config.yaml
dataset: "synthesized solo parts of chorales (CocoChorales)"
vocab_size: 56
encoder_activation: "gelu_tanh"
encoder_fused_qkv: true
encoder_parallel_block: false
text_encoder_mlp_ratio: 4
optimizer: "soap"
lr: 0.0032
adamw_lr_other_params: 0.0017
warmup_steps: 150
Rows from block 4 of the audio encoder of a small contrastive audio-text model, named by matrix and row number. Rows with one number belong to one neuron. Each number is 128 + 24 x the weight over its row's rms, rounded and kept within 0 to 255. All counts start at 0. Numbers have three digits each. After the name is the row's rms in percent of the matrix's.
After each neuron's rows are labels from the 100 clips, of 14848, where the neuron reaches its highest value: "responds to" is what is common among them. Only what is clearly more common there than usual is listed. The data: synthesized solo parts of chorales (CocoChorales).
# fc1: MLP up (encoder.blocks.4.mlp.fc1.weight, 384x192), inputs 0-191
# fc2: MLP down (encoder.blocks.4.mlp.fc2.weight, 192x384, transposed), outputs 0-191

fc1.289 101:125098097128157115131125092142135122180134143157116092155122086125143155164149132119137162110094151139131129103143105145128147085117114131109120115210121131086150161161123150124083130148136138093132178125111120154124113143105128122142113113138075181150154187122108094108117145120104124143143108118087155130127131085110158119088159097084127135125137105142168109140105151116114124120149151081131113156181113125100172160141080107160165117148152144131100145104133123112163163110142123137171131100139132167129133102108110138114141090165115120142096147125117133090136098124102121133
fc2.289 101:135117103070129134142134104158090076123082125132201089151109116106153149133091130120131186106098133104148109139177158087140108107126111108116136148127111174142144133109107117184117117146115141153125074124129142155143133125162142136135121158140117144135200139075112081122119154146124144124135130111118132138103154135136105090170140118125138137135161114110124096139127104149162097124144127140133090126156188129134135125117114075092159123147117134146082137122113136169110108153165138123158097150127114143158137089139128138115151145169088160140141141141148134117097156125101119119
responds to: note D4; note C4; cello; note D#4

fc1.362 110:118152130132143144124158110151096085127125140114098119177127127150135111154099130101142152113089168109156136113115142128121154115110144154153116117104139128117126176172094117156097134133143125110150121147097161134132131157112134099119122130158082145125158176078108070142113125096146138114131106115085118117113124098145125128106147104122093139145110128153138135134115189152081116139126131076155096161145121097095146144118073148170145165140123120102106124175144137126110143105124141134162139138162122139142150115111140143131127060174109116116092152122088093100106150138107052123
fc2.362 102:125134141141140118156104104130096097138104153130145120113116142130153139157037114088134162135105146097121152139139124113130122167136132121137124121171166150173159126155121121146081105156127140129122082107126121157114134135166134144117072130169133154123152125080122080124111134136172152115121127102118141103108130154132142103129130115163130138122145151130116107118083135126126050145100119147129103126116126122130126113129118115107127159150117110109142132175110139132140123171195149126146132130147137149132139106080122138160145158141151151153163118157128048045143149121111141130
responds to: note D4; viola

fc1.283 097:136107144104145157137128132130144140138126136133094103075131149148129124134128097138125124132128125071113155224122147113106138132125150137124136117146095107150138148135095106136167114144097113117102103143121140122120136181126112140083123140111089147102143118142139123113132118092109110090098139170098156113095144151121148117191119109131128129116137113128112148082133179076096116107126126117127159141166127126135132081112121185120131126129181151114144176131146126155110133152138150166093136090138153147140134170142145158120090119151104162099135133097050106111090139107112123152
fc2.283 096:139126145152185101127118080114157136100175081139155151096115120159113124173129113136142152112086175106136097128109135129136105141143139144138142140150150121173166170112085129132165123129114125102189080126120117154157132136138086130112121139148111102115113108138091114143141154137116128157119119116095143101127153140130134131100129149151120116147099127123097124143130139160128120132125109098147187120162135162094098132123125122120074150139108117122141124149115136194095122080120129127092145106071117116095137132154112129105141160128136114123140144133021094127124153121129134155
responds to: note D#5; violin; note F5; note C#5

fc1.282 107:103126124148115133156188114172165134143106134135097133124115130143148082148087088145152156123113166073136130162156132141123160091109114113105135107152090146173158104136131141102113131097111081138107131119171115156097118119097138149113137113148144113141120145186102134148091115151134125104122112138127088132075121156116100126124148131120156132134124099127126134136123094099161131130096156172136136137110079122080131154103114134167157119164110161122125125128155160101089119094150179145126099084111118138170092132154106117134135128083097176138124139089121121125149119172140132163
fc2.282 111:126153125123107128142129146177174138143072109128096123096110094124186079107105104096078138149125132113109069144148126149142125138115165131091126147112104101130131113076117161082133147105137098131097168099160131163122156106131131121119131094168102117082118155105111154168127132150108105109126168096159133198118100116102143126117140129082142128141140159079145142123125124143151097127136107144119141107101156110139123131139115154121136163113141119173105114117097164127144127119170134132142115112143127112134111105126133124116139134090153101119114119149153163114076153168105151176
responds to: note G#5; note F#5; flute

fc1.82 100:106131113149129136124116129124095123106138162086119134140137114086127132125173139111108126135105125122126107121114162136074152133104122073135140117196149141085103139134075142122133137102120157160128125105106161141132150102097121148110149116156124166098129132124077114134172175160127180170146106153112123149122038099138069124113158140106133086092140123170144131108140169097159121128140105085139123131156143081111100140145131125142127139150116135122125158131118120102138119123128115172127144155157104128171137116129093171118123136106128101148148122157127142135125144122139198126
fc2.82 098:104130119114132109113147152162106138120121113143183160130148093116086148113103161106115125119145119087128135156108066114120142142133094096103150116143207131130182144117169153130164144107096132149111143131089174156112143111123103160155131105152107189130121138117111124185143118167084108140154114098152151121149195145150130105168158143110124121153108106110135136123129081097112125118133152127118114120123124076103124108124102159129093134108167130127131123107158117087156069105142144141137134166133107103118108150118120163086111119125141113157129087130114126139137135121121143129
responds to: note D5; note C5; horn; trumpet

fc1.296 099:173103138137114136146127117153134076135156125119120124132082121158144122143115129091146140076085136118120160115143080145089128115107177095129148090151124102131168131143122156108065122138185120159111118119131172113123094151114118140139114122134120143111074121098135094158165099159106114139145140128085204143097067137120134116119185130142138134134133163135120121137072151129128137158158122126165102104132112145120108178132085135131107132110164117132137142108077135119154117088105134106144116167140121108121105148142138111146177128111118146123105125119158154109116144125136116114
fc2.296 092:170166153129112164109157129166173129157115177166126137159140131094179141143119150130089120133098132146146149100120168100125151142170112100117133132133098109129094116141059122104083122136127101123116074145123139126146164063116133120124113100089113124134146144120157134119087147099103152120136178139118126138131110106149134129150124131132129141120113140102114132133088089190142091124100128146102147126176118132079152123097144091115138137160077095098102138114105129153169140152153146118132133132146137100132131104158137102114128100160127101108120102162137085093113119112119164134
responds to: note D4; note C#5; note C4; note C5

fc1.113 110:124133186105147141103153124138124122136162171119167138116177102109091130121125110102138143174115114153151092121154150088141115107108128108124135137126145143138159146114124123090184150069145146155099194130117136126097158131081096101108142129115118121120106125123125133137086128120111121134133127114113078105126116108122126160151163099083121108123124173158118170154145151133142122113132120090109139106146139090124080119142141121140122105137128137146110130119068130092128145151114089136135173160092065117127133145160131173096143120123137142148184101144156170093169126124130139108
fc2.113 101:154150171139102158118134177226146116087137143109157121122172103121116153109133135115116102150133093131139142121102125108117083097100144154123141126114140124123117136113106166119188160114137105174152096105149142137119123119090125147141122135139126125113125123134160155118149113091107097123104144113130163150189140134130132067168132138111155124158121158173113115121123130105147113142154113120102108093131141124113111095118150135095123138123140142149162101103097095147126085155142103144104113092126115106121113083160158142125130147101116159134173130189124172158163128118162116136
responds to: note D5; note E5; violin; flute

fc1.46 098:113083147161120129173137101105173094138111139116129156121132175112154117125111142098115152118098139131160107133115118142127106063103086126135123132160130115144188147096116117138124132106149101151111159141172188126152103149138122148115126120119115121116151162117119114145158135129168126158106117116097133124163113111143102096129141139117107134089136103074162179060115165115142133106126070128134145149104153094191100159127133100100116124174145126104143136153115125156132126134174126150134124135155123124127149112129104136093126166148146125105152118137185180118122106102113110145
fc2.46 107:120114160146141133099155184193136119158133137161149128123117126097102105153153134134109094118155138138145072107127102118131120177099122096153143100154119168139128123082105122168129153086116158140151119208116170130153096084128123124104138136094125145106132115163081100129153164124141170122129133139140098132176129140121106166158151142141133140132163140138090102085075116076105115119165139140138147146150129084103101120137122162114093139122124122112149118098138166153142113113144144080082116110128123116132111137099082106129137120130116119137143130101128155126116147116145116103
responds to: note D5; note C5; note B4; note E5

fc1.31 091:090169107178115151159096161181115115101144142126136154110186129086128135152159139095126142154137142105126088101110126132083132115135148123178084140127136151156132115137171119132101138140136124141131142105114135134127089110190105151126099169134113100144105138154135115105103090143140115123163137100101137150143132154145128125129173116116137119117125154115110133138099122125127147122102112132109103115121123090155157137128110155149123131157110166150111102096129134127118179054184157152128115116156126126088064139139084116110133125106118115113118154124180140161153089183121137129
fc2.31 096:136116128146125146146126129141134130137125168099138113097152116134153153132139120131069130119099128105104107116145104141164120151118131139115129148093150140150125140106132121153160125136170100076134131104182131112099123131080111199156047095120123112132151130150109129132134128113064118161153204106142140107107138131141125102168126147116122107116126132148106112122156142090140155144129137121141112138188132101132110120131093094144132165105089105165114123130136123110140146133109131179170142113125155112119137084060133141128121113129141131127118131207149145125098176139119126125
responds to: note A#3; note C4; cello; tuba

fc1.277 095:129142097127114172110104143097111118129087158141071134137147174099109114125098145162137114105164145122102107141123134137111176111150162180132111119136144107108122195141108095094119129118151172088094102106129129124130137161151109074125152178113110139119131145116129157127143107138174120115119142138122105115142132129155115126140108106139137147123118168109130115097121165141132105159098118086132132138170174128115133142141089111167133107131121119107164126194131174106086118120146143156065112119161094164155162134129146145143121118129138096133095152081104135134100094146122097128
fc2.277 103:127111150152107095181129196075100099142105115087160152142115105160155112148109127155113106139086145157125142124108165110144146106144153100113140165132153096146139123140109139125096090103132127109128105129158129138113115179185141134152131165126128153138124090147146119143156092118167156094142152126116144111122124158139113081111087132145140120120170150121140103090102167126099137172130136152132146142119123130134132098090110099130096150117093088130149088148058138142135108120134116131118166127103127150135142127080147090127141119135132162144129096131114133095135197102145134117
responds to: note D#5; violin; note F5; note D5

fc1.350 099:144162180136130144127146174108146128123132116135130149132146084113188146114164133128135117120118200132143109137080106085137131139117141094123127146163133150165126094116106125157137119140144117178122156141120185132111163136118143104127140133136106122118105136149105150154109144124186158116122094155096169078120106130107025136155144114123088167131130112141145138121122157162144128115104096135113119127174092155144118127145150138115126151080130131120148113127125095146122132117151129117135094118111103079145172145104127145159110140126141165131123114126113176122166108107102152130
fc2.350 098:145095172129141113160111164145146144112115087113139147109146136078111145106083151103170141150150158143167190117141158129146140117074154101136139109121118133156076144146115165117121138115133098125132125135087119151131125100123095116122122165104110143119172103134138162115097090160158094145117114086111104111123123143114083155138116100143146135142142139138140113148143150131144159095145156121151125145163145126096122175131125134123132088162116141139115121142134142089141108115160139143125154118156140101138129148130189191101136138122153108096080102101143098125117164142119189179
responds to: note F3; bassoon; note G3; note A3

fc1.345 110:139130115110158134111121107158114063118138156136125136103149082111117160097138144059133114119124136148106130147157124095096122120110145057130125125134139146121114124107122138158166139137105124155122187172115132130106144117124143162131125137163143130130144075111129146143119198115120138132113076096120137131156112110140082124143134141099107127123116129125113136136143129148181112104094125136110107117169115137125130139140134148161145115108119126115130143173114132038173105149126166136140093144134097131124147146147136165135133130105126099108147099208121153106132104153117187144
fc2.345 120:142129167143137146141124123144134139109145132131124165134148089087071139121107124123154119139132123132158150120106130118129073099156136099121140158135198134082134098139111161157147140112149107114141153089073135136163114086099113134111118148132109087144124133129113148165153120080128158138104115118150174110098141085116076133131158113100131139120095174133142146148097135114186127114150138122100160162130152102080116148143139104122120103090150132135129163104107106124116108136167091130141116089120109095097103169135175156124119111131084099084152101137122173139107135126133145117
responds to: note D5; note C5; violin; horn

fc1.383 103:126093148118129150135155094177137134113120117140137098072114093151128121142127095093134128161149156112143113171120133112127133105138119113108144125153124167160130129132110149137109131131147102118144168166139127124107135146122072161146097095120132147139136111085104152103162100153130117111115102101127129171107129096137177112154139105124134146118153141122160140137163146113138141104136161154185137126175082169114140132133103163141173144148083130113141111102172144097111100154048121124126170114105146085134138100122141168102143120104118141119106116109146061156145157102105104130
fc2.383 098:092126143108128105110142117141127128114125104120128116118149100083107151161110147133160152119078140105139118129116132161148129068081175099107089120109126147145116158146143058074107137118095105157108162117144080120114138138141119152116129119113090135141114100133129064144107127154122129119092140161182112139102119114134139148096145130117081153134135138111135106129108122179111068134092088161184149135122131163146113132143108124154083172157141165116128117104120138134116149149156154159160121142134090158127100135128160156145103117117118109124121146131126152101150139127121152074
responds to: note G#5; trumpet; note G#4

fc1.19 101:109106100101131142121140168160093100099122141102155125179113102140108128100132093162132105130107111123104096157174115109152156158146157121140100167124140117120099147162148129121113105088136148139078116139169159089127088117117103128138094177162069130141108141158135148100160166150127126109134113082103142135141093116140149133163133111133116136168144121129114100120154160149145111139144089139135125146141156135136143099128128148161122157137135128084146113127104141094134126147146159158137118141157079117127128104146180150109092102102090107073124136114159120167129164115189148124
fc2.19 098:106145100108144156144110111151099081124101140171207155153105112134133142121151128133183119138165133130117148183138153122144149090127124099144106123148119108093203134143106108127124157114098137111095132123093114104113150062144153137127133139071104105089147147137079134129125135131099129122135125118075153149114105125136139107138127127127168122132162121084141147119139123139133158150135145150116123116137163127096098135143083109159131150091167166119157103148091124086168115125122117105105110148113141127164106114119143170157109155138103122119128131182123105104132109098138161136
responds to: note F3; cello; note G3; note A#3

fc1.284 097:095144112134183119126141099142141096146158089098124147147128097090142128091124103136177119146140107124115158123101092169089116181113117073173163163111124130119100096105148089108121158084119131113104159139124115164153069122146137121111122146125114175118131125169172132129112101151170110154072144149130121129148138122095124088128093146122101139129126126132084125138109093160085171136107124125127151121119135120110107084148099098144113130168120096122141153127160119122123099133131130135101137122115155141103173130101118147105142176123118154134137104093113090137145093112159111114
fc2.284 102:142133131142144137080115143116149149167087137151153126102085166140115115104115116119164117106136099126092106113140100117101147141149094109104127115113175112167142178154140101099114089131183166091110110112134133145085149144095147112144125149119112179148168084107142080127115127150186145142113132166115150120142115114124151152133125110100110132165137136143076109120108120120123145117129154153090117119147114092142105116082133128116140125137103145142119147087132116166149122154157142129157163159105156137175151117138098121108129136091122149148149073139109110086095111078162151126
responds to: note D4; trombone; note E4; note C#4

fc1.317 109:132131134146122142111128101135111156175182141140118160136122146133137126118104151137154108103142141096101158112172142107148143132152142105095141149130130109091143171183131105156139114124153106145163144129150121123137169152096168111118106129133117125147176086113124126110100097097115153116115137159126151075144173125140147142148160152139131175132127126147140120108139125131088094119102090132139111131177125175120127120148105194192119115136123094115182134159103103096161076131148176124146130116150162089132144160152135131114124159141119125146154117137147100076086143127144115120
fc2.317 107:145120116155151124174104106136138129134163138137142138150152147120136151097138142122142114154119143110125162126160099083119123122156133137164122127098164153081154165147099129129105096122142075160146142100169083116169105127143125178102117154151120132129160056092127160130112116100105127152131088127118134183103094124159129110168143111139112141109166158157156145132100124134117081128123113109118118131189136095100109136153084095134128100158071141108160167124128131150129112107130117139152135140111098127130132127147133123140073128127084150128125082126104109103120130140181158121
responds to: note D#5; note F5; flute; instrument: trumpet

fc1.381 103:140090103106102122128146121123107114134121122103107091156189139085102131118140149116137123151112083080147115145133113158119141077122137103164165148076144109070140072091107117108097115154146079139116141134147167121103164118175120131147086140121122092175168057127122152108083149135114107112121156164125144111137102170116128149143105138124136134132119132133162105135102131146140166100113114127152121138111101149153132112130105122146097133122158136135119094133088150141089151122145108167146096114145132150080099137166129122123139126150141153154074163134142129150114130139126129100
fc2.381 107:119138116178111143139108113156151133133111128109096123101134104090120134146137166112106166124111107142111137132081105115132138129137096109127145129155109127107122094123132148123130132137097118123155171095150121120060090142161074157158152116133183090140114146112133099093077145163089151143172141104148127133078106175135162135129134142166110104115101164109100134156142112134120149138154173050118138153141100125129101131157136103135122168148115125146155145088149178171135116093111108134138128113139129107091106115124145128145138089131130140156082151121173140144150137128109151132
responds to: note A#3; note C4; tuba; note G#3

fc1.100 105:112150127217136144107142118146127147102169140119123118102131106143157143104165105083147099167107203135119092126115133149161194158142157112122108143138116140140092119111097097160144117113129079126114163108093131126125132128137130097133138141085169143127114124121117128078145117166151147133089084139118107139140128133105074107145119131138100128121118101176162158098117138138162177153138109112115123114120120151146152144128133180131110136101167120130121100133137111082113148130112117124139104112118141140100136168108121149157126134124087164111126161135118158102105090152132122176
fc2.100 102:164143102127148166168085154154092133083130133119095127143127065128125121163117133089110135153157156112127174131133135127115099091145146177129105170159171190126102140129157162099131140122125145157103158106120136105119114084126142143131082148151054162124137093130128152095164123126134090181143121120118144120163174092142141094135197151101109143110139137165139118132139119133139103126124110166140113113116125184116119132119174113121116102133111124112116137136119100118144128128121149077126112124103147086111129177127114146140137131155098121156136107143117124153119140135125130109
responds to: note F3; tuba; note G3; note E3

fc1.320 099:142122111135129139133126124151147162119128094122086118122073135123147120117093078129158116149150146115130119129103148125129133102109142092124131116141080141158137151142113095148140128082150124142157138115197081171133100140114090145085103139102120116133115136142111140115116119162180130057137099113154134138117144144136118122143155121115113112152144092116125124143115150118117153143108181138113152177135123119132098127095104164188108131114112144114086106122132142160134150107154172160097146110130155109122105149186080152083124143103119158117097119107124125171123119182088101146
fc2.320 096:156120132138096161101142124154108142126092095147113132102145150154143105100107109111106142112101113102128104119149165172143109126082142112110132112131098109156147111084111125144101147102144092114075191087134105151117174105113125139107148100145139122089156165082195107153127110115130140147120189134145143149156147124138128102081148137126106099134091136131104147116138144130099130131140073100130095099095121151156120147136147097155096130165133137142130158136139122102129159126160142095114114135118135094150154089131085148123101153124111056129133108125133128099109136173145117138
responds to: note G#5; note F#5; flute

fc1.343 092:120088120167151167091117093121135081128083144113137110132064121115129134157087108056115129118076152110136126145137160126153165140122154148123146153143113150150144125113176133166116091139174073129122168163130145088105094129133134122124081114128129124129132160111109114142138099098141079126130135137108160129101062125126126114129156153148140150085164122139148124122101117124141138099159096133067109150132103084111108117138102119117103156106151129142073138127135109121128145126155155102132161171122110121110152138130112087132128146105150107148139132141154168112102106141137130136
fc2.343 098:133143108135110114128141127126113140154132157113116136131124169142122163141122167102126148128147124129069159147148131121153122161104141149122119122125144108135191148137153134160112109116135141137088150142108147150141137146103127113130129128083115166047127165135111127141093143121140135116135138098158118077148112081144116154129154138162144106141160154144145110125151106140133142137118152128103189143113174109069141104170096111096108113159142107118117137076148126144128154107137109128108152136173136121092129120088093159188133130105121069155153117126143167096079142123070136135
responds to: note D4; note C#5; note C4; note B4

fc1.85 087:145120095123131176180131117085127136127136140135091137148144117110117125131123180146131137124164110162136104114118116132142162189093147095156070212128151140170136125116125138130102138124087142119114110122120130093102143118124160097114100082134121146110105149095102116149141138085110110133092148103099138155103143125116113130109113087143113158116130110092096135156135148152121140155148120151123161115146173151159139116152146169104114145115049107107150140134168118119092153106106117144141153124117130136145158141156113137118103144101119148158089131095140173112172127129141139091
fc2.85 085:113125128159111120118128106113141109108149128162125124127092117141106110124109124112116138118139121178127106149118150174105153105140139148076110140147122145168120103149125141114164174180080158144167124101141151128133128102125117182101074153130133175077153113074115156128125118119128104146090128099088101169133192160113091130144111113116120175104142133113142146128108115145093103108131118146134130095155130104111154152101151143096122124113128161181134092096104150132126110144127135083112141121124144172087119125109119081104132183104121147130168141124140144140125167148115129095
responds to: note D4; viola; violin; note G4

fc1.295 099:132102120125137128084134121124127095106148127135140147153129102134147142076156133082098123117125137187114104127126122118116174109127131062090112140178135193119141136118083163134156136156119173104113156107121144150092120143144106097146139156135113131117124106085135115120137204125103130110151135140114134101132112108114063087161123105103095160110101094136082137137174121133117107119151111112144111119148109153101118097157142163107129136109090118129139109125116137107172121158160161125092133110168112112087127126148112135109116162157116106128152097124149167117151136096101154112
fc2.295 102:149097149140177116135097129141134169119179094107141157156113091085106129107111167106133135128159110160152157133087114102128160124142166120131103151121135145089143134146143177135166179102122119120142113110132128183126138116157106107139114147105116113100138131152100150134117090147102129068144130072127150107136145117144075120136129140124142129105109116099191146094126128094140143134121154139134105151135125167101154083133138144103081095111126155127133129151128138129115136109128119136153100126149143136087138162172099186123165058153089127124140142117154111131109111108155122108
responds to: note D5; note F3; violin; bassoon

fc1.196 094:182119128129146140129164172175130139145091108139138109124129139150154106135104108110136137107095084139115170124111122122149133114133190140140121137099109110135132075110103138151144126118135112112098108114131129132196157135144141129109149135144122136119146150107133123124125159143128137130132125146111164121129131115124196147121186160132155130104120128106133113109103176152103109148120137126171140104180132115123077124134127147134146140104074097090124099111131105158160149119122138136114113166109164121105135062091096147126126077129088131128111136082116091108110112108202088116
fc2.196 100:121111128157146113138137131120140151129152098098140156125131103140131179096168110131143136118111125094132145170128148120140125112130107158069130114125126072134123152117103111138129150148102102132165132144105074146158136098106098145151072141167166116142112115130162133153105117089089136140099142154138117108098131118161114078129130148176099130075157172122152126123097120118117104174145124111096107159122149138067077161109147117111155146119131135118091143113161107140125162125113120144119198127091134143111068123122119125176142132146140098144134144132118148138127168093144119149
responds to: note D#5; viola

fc1.14 091:117105112120140165136112118133126115172135176119129167139134108132130140141127139116141138144121149111119116128103123114126171127100150127139115196111093101127113139172079143117125104115131176116137179062118097115127117102144142109154164151132125122088092115125111119113129216143120082094121121136153139109137149158133122108102100143108107131142146153136144172162162150140147131132140132095111149121119135149144157082155136152094109153156103114113112107096139142141041129107128173139127117081144102173090118123178089109095142144130134133111121137141133152116104120167131127125
fc2.14 095:178117073153079126159137142110118124092130097100164101119111129102129154139108137119088144094107127136133163121131121138137141116107131129132121122125145127123177118120121130155109196149138105136167142142111109149158159104107121127123122119131124143125122147144111123136135121128129135110114119112091155130143123174100084059124122176112129089134124140120141108153085104134141102130074111109141072098158093133141122124122118142197125106054131133190145124150096158097124156124153149100136153146125147155100127121090157103159141131099112112127140083067117118152141119130123160141
responds to: note A#3; note A#4; cello

fc1.5 103:135169127127133123140126137141134152140121162103085113134149143115136145149123125119136123140044150105137135125166159219125127148095121097117155128136113122158099148095104111178137104158117139126157074140091176110121155170106144115131127126159151121119140109079127116113126138121113117133148153131106128143126147151116086166128109100213084124146112169141133154138099190135106081152129157128128141119138198153097103112138125130130158141109125146115131132129126120144127140107091127118125138105149107110152142077158133104132112108121134162147148137111106128094174136133136134121
fc2.5 103:111140142160140153183125145165133131125139089095131169106145123104161128072111111123148152141128120097080133092148135114166132142120102130151100125142141114125133128155054122112145117102140130122192145101130135124087126167112138115144155167133124108114120133098131143154135123107104149161166138112131127156109125127099125175114174077139114116136163168166107123109116096095110088165121140131179081136117115140109150118134131098135124145148108127111102129159135103122095125134141148113128113136161110143083128175088135092100118138150115156090109150112097086064125159137148126125
responds to: note D#5; instrument: violin; trumpet; note F5

fc1.84 090:096182140104116166125151135144079130160135130112147138119093140100123149103141156116077125145124116117105101157138108088080113133147114088084121183164148112129138131141113129140125140162119143099066124137097130135122112115104114144116125146150099102154160138121172131146103143149109112144145126120096133107145127164153140118132069110107114149126127179126160132132114153134140137132100133070134132136151127129146135183140132101127131094126149118153126131130138170123189128147092176153092109109178095115112089120155138204101125153152111119146123131152155142099140127102119116086
fc2.84 102:132134156177122117141130141156162103100131123115121179173127153131138158087159139136103111127140121091104103085144076182123103149122148117117130118169149119177162112153163129143133135100102118129143108137128111109174118124153105106126075096100155095128106085132153159111155123164097132129130128098119136087122112135131150126101125107126129119152128129160133116108121159169143146127112157090166110140155142105092130150115116147110112129125131168127101110146150129135146136115154096142144096033081102098154118138162140175116104114148106142118149087140137140132138133111089156164
responds to: note D5; note C5; violin

fc1.73 098:136128129139174164136135101134182085148088125095126141133099122108133146111135135097109188131130110139105125106131109178118123087142101156130138114152125128130144136125141095161097118128169143157138133159145137102118112104136128138100092129148128123082160141117115089152131101120120105140118142170158085128154100127122107103147139154113100145097155103102120134118144142102093141137106101118101129162137135086060135137139100130114107169127165149141110158146109123137135188118157164125149105137170121139103134121074102102199186135161100079106137123114129159103104142120140115131
fc2.73 103:132129145119112143132129150166073095183102183112121095127103131150161128123131145128123126129135159131065145133117134150160093154134140133094102135104127137110067123135121096153120141115182129113165122160119170122132104146155158145120099129138179140126100150117137103131151165088115146154137132122162093131151083102084160151130145139130108154121135101144113112137122130135125115169149138147150107115150137073079156106131084156106130132128120129107126101104143192149130135122137111123176126122122135088127170154135113135152122140097119113164116131099176166078123130130174126158
responds to: note D4; note C#4; note B3; note C4

fc1.164 102:153105117105123151122081125105103118132136139104144117137158151092118109100143144131124089158132112089091113155159096089133086154107108139131125119137136115161109151128176104130152142126105145123108158129115111138129112135103125131118107130142133125140118085080135110140095081112130130100122105106139155134112116104128094121161119182129147081116117145180160103140152154129146135159155113098109132156119136176173085149165118176141144135146122099133141156139128161133140163068057150173103104125181138153125128154161116175123116117130125097117158170118117099163116151107139102134
fc2.164 103:113115129111119158075118124139092128113179127143138105136157147163148172132126128170116125107128080115156110159115078111131131133119105112134103149154162172123144114161151138143145141144120145090136144145137106135125154138115116147152139129139111126128127148110145118105092127134089137132170081028131126141099114147123123131161122143139127087154104118143133177119106165052136143116145130103127142135118138174109088144122117141101142102133138176133140101139127072138076159152113139108093135127111167135122134143133178119115131120167109129098175159122126136170117126146170158128
responds to: note A#3; note F3; bassoon; note A3

fc1.264 096:103125119073157138077180179114161140152153144088115086131153164109126112140137105141120111147106117106092110169150111115133123102147120122118161076081143128139155109193149119155148125142117141102118119139113131149113119160093143096119161147129147173164108102126108097134135080117093154138087137154145102144130105111100118127128139167146125113170113162111142090103113138099123135138147105112142133126122147107136114104124149122139133138135099194112103107098127081097129134131099118151139112134153109184148144143134110133127128146094156097155145112147136183145128146091182128148
fc2.264 090:127142139143093080122107150111083122115146128102106136171128146193129160068153152104132126148138111166160109136161123140141128091136103132109111104126110123134142144071116141120107107158112093128120133120123121150139161142119152145134163132122121119124140108100145134126142114096132079117202093102124111103067137141101113110166124147148138137115125143133141143139135103126148113123163086131141126160126129157161144143119134084145066093138072105119111101160129132096125135140115094133126136120117116122152126130123121091173140114177141116119146167194133138155137161123202121137
responds to: note A#3; bassoon; note D#4; note D#3

fc1.86 100:122111126122146112128161126202140154149135147152111112082071130109117112155134096169119160141145176080132106133139129165113120118142089107102115079150094131112126076093106145121113134095081082129147110121166124185113089098133118155122086139140123116123134103132109139124101104142127112081135150120133129116109105180133118141133152114157128128102139126119152081122125084142131114151103141129117138145094142111114140134073104147094156124143131156113132141142122186085118111092096135149106123129113129091156108141149103162142129166139105121139113114075092099152152114147144142120
fc2.86 108:143080152156080161139161096159157150115138109148111184132118151105143086150123135074124132146145115100113084137150111130127108097141152134137148138108105113122103113063158150100150095104151075116116143116173135115108141098146104131110165081142154119092144160099125138149102113144095128105151142156145133159091066151120129126124126155135159127111126141106119122112131154152168151110133096113137139090096146147171108135141106104106145135128139140165125137118132110126150140138189110145138108107127114090119114132127144134163124145163139104163138169124133119098134162166063112109
responds to: note G#5; note F#5; flute

fc1.71 099:123131147115142098152104109122127076139134108139139145125099061140190137122131137083120108134136172143140162129099150146121120102114099112143144144152094147147140147149088150114128153161111140086133176144061126162118127151164131136140097134124136091134094104122137129140174178092170153139128118122137162113143138153140111094152114179141120094112135167134100165108106133157099181106116129147131137139134136138177121133140139145129080151128084139114109147146080129121161141085138123158152120104142122134129111096130161151134145100109130141117138126143166155103142096185139164135
fc2.71 103:159127114218115114147116187156109122113154167130096154106141171141100080134109152117113157132140145106131134092149130128119094138122157178160129113145110145120131119118135095108143118092113096097118130103098082122162153107128147094118138128150118105123117088128156130132129127134118162118144131114089121117122117129172105107136151126075079123159132149139122131123078137090153088126171083108115088132140136130085125141139088132161112140103133125125126129137132149154094105112163146094144133064122174102080128171140136135136115123133104147117119126111130103120143077165151126124
responds to: note F3; bassoon; note A#3; note G3

fc1.279 111:142141113114133143107138110146132067133136135121149165131135100054123160088134136121129135136139153156129102144138123091040162122110127097097116105185183148172144185096112144173128164133116172157091151121133155158111156125094141131107141130148117119160117093113131160150126140124120117133103123100098139121157079120113080147139138149100136144098130138149134107151121143103207126114111122136108111131150136135134125140146145149134149131103103159092116168125125120095153137131108126134146128117160104113133138146167116146094126119074134117090129110166147150138141106125108139141
fc2.279 112:133129156138146109121120126168121092097181130150148146124172108137101148101134111114079104101140151140130125131094128107120104097132107120113115123156144110099151137128187169147147149145136154162128104166050113100164118113117115099119121144143124100144132121138110160136149124134120117123089134085145160084145132124102085091119128110117106108158136183168154145135143110108150120133114114131112125151115120114103082135111118110132140117103149161092169148069168091109174126138164112156090129100123150087144103140144129152136122142137081131090112100159131167165120093149154128133
responds to: note D5; horn; note C5; note E5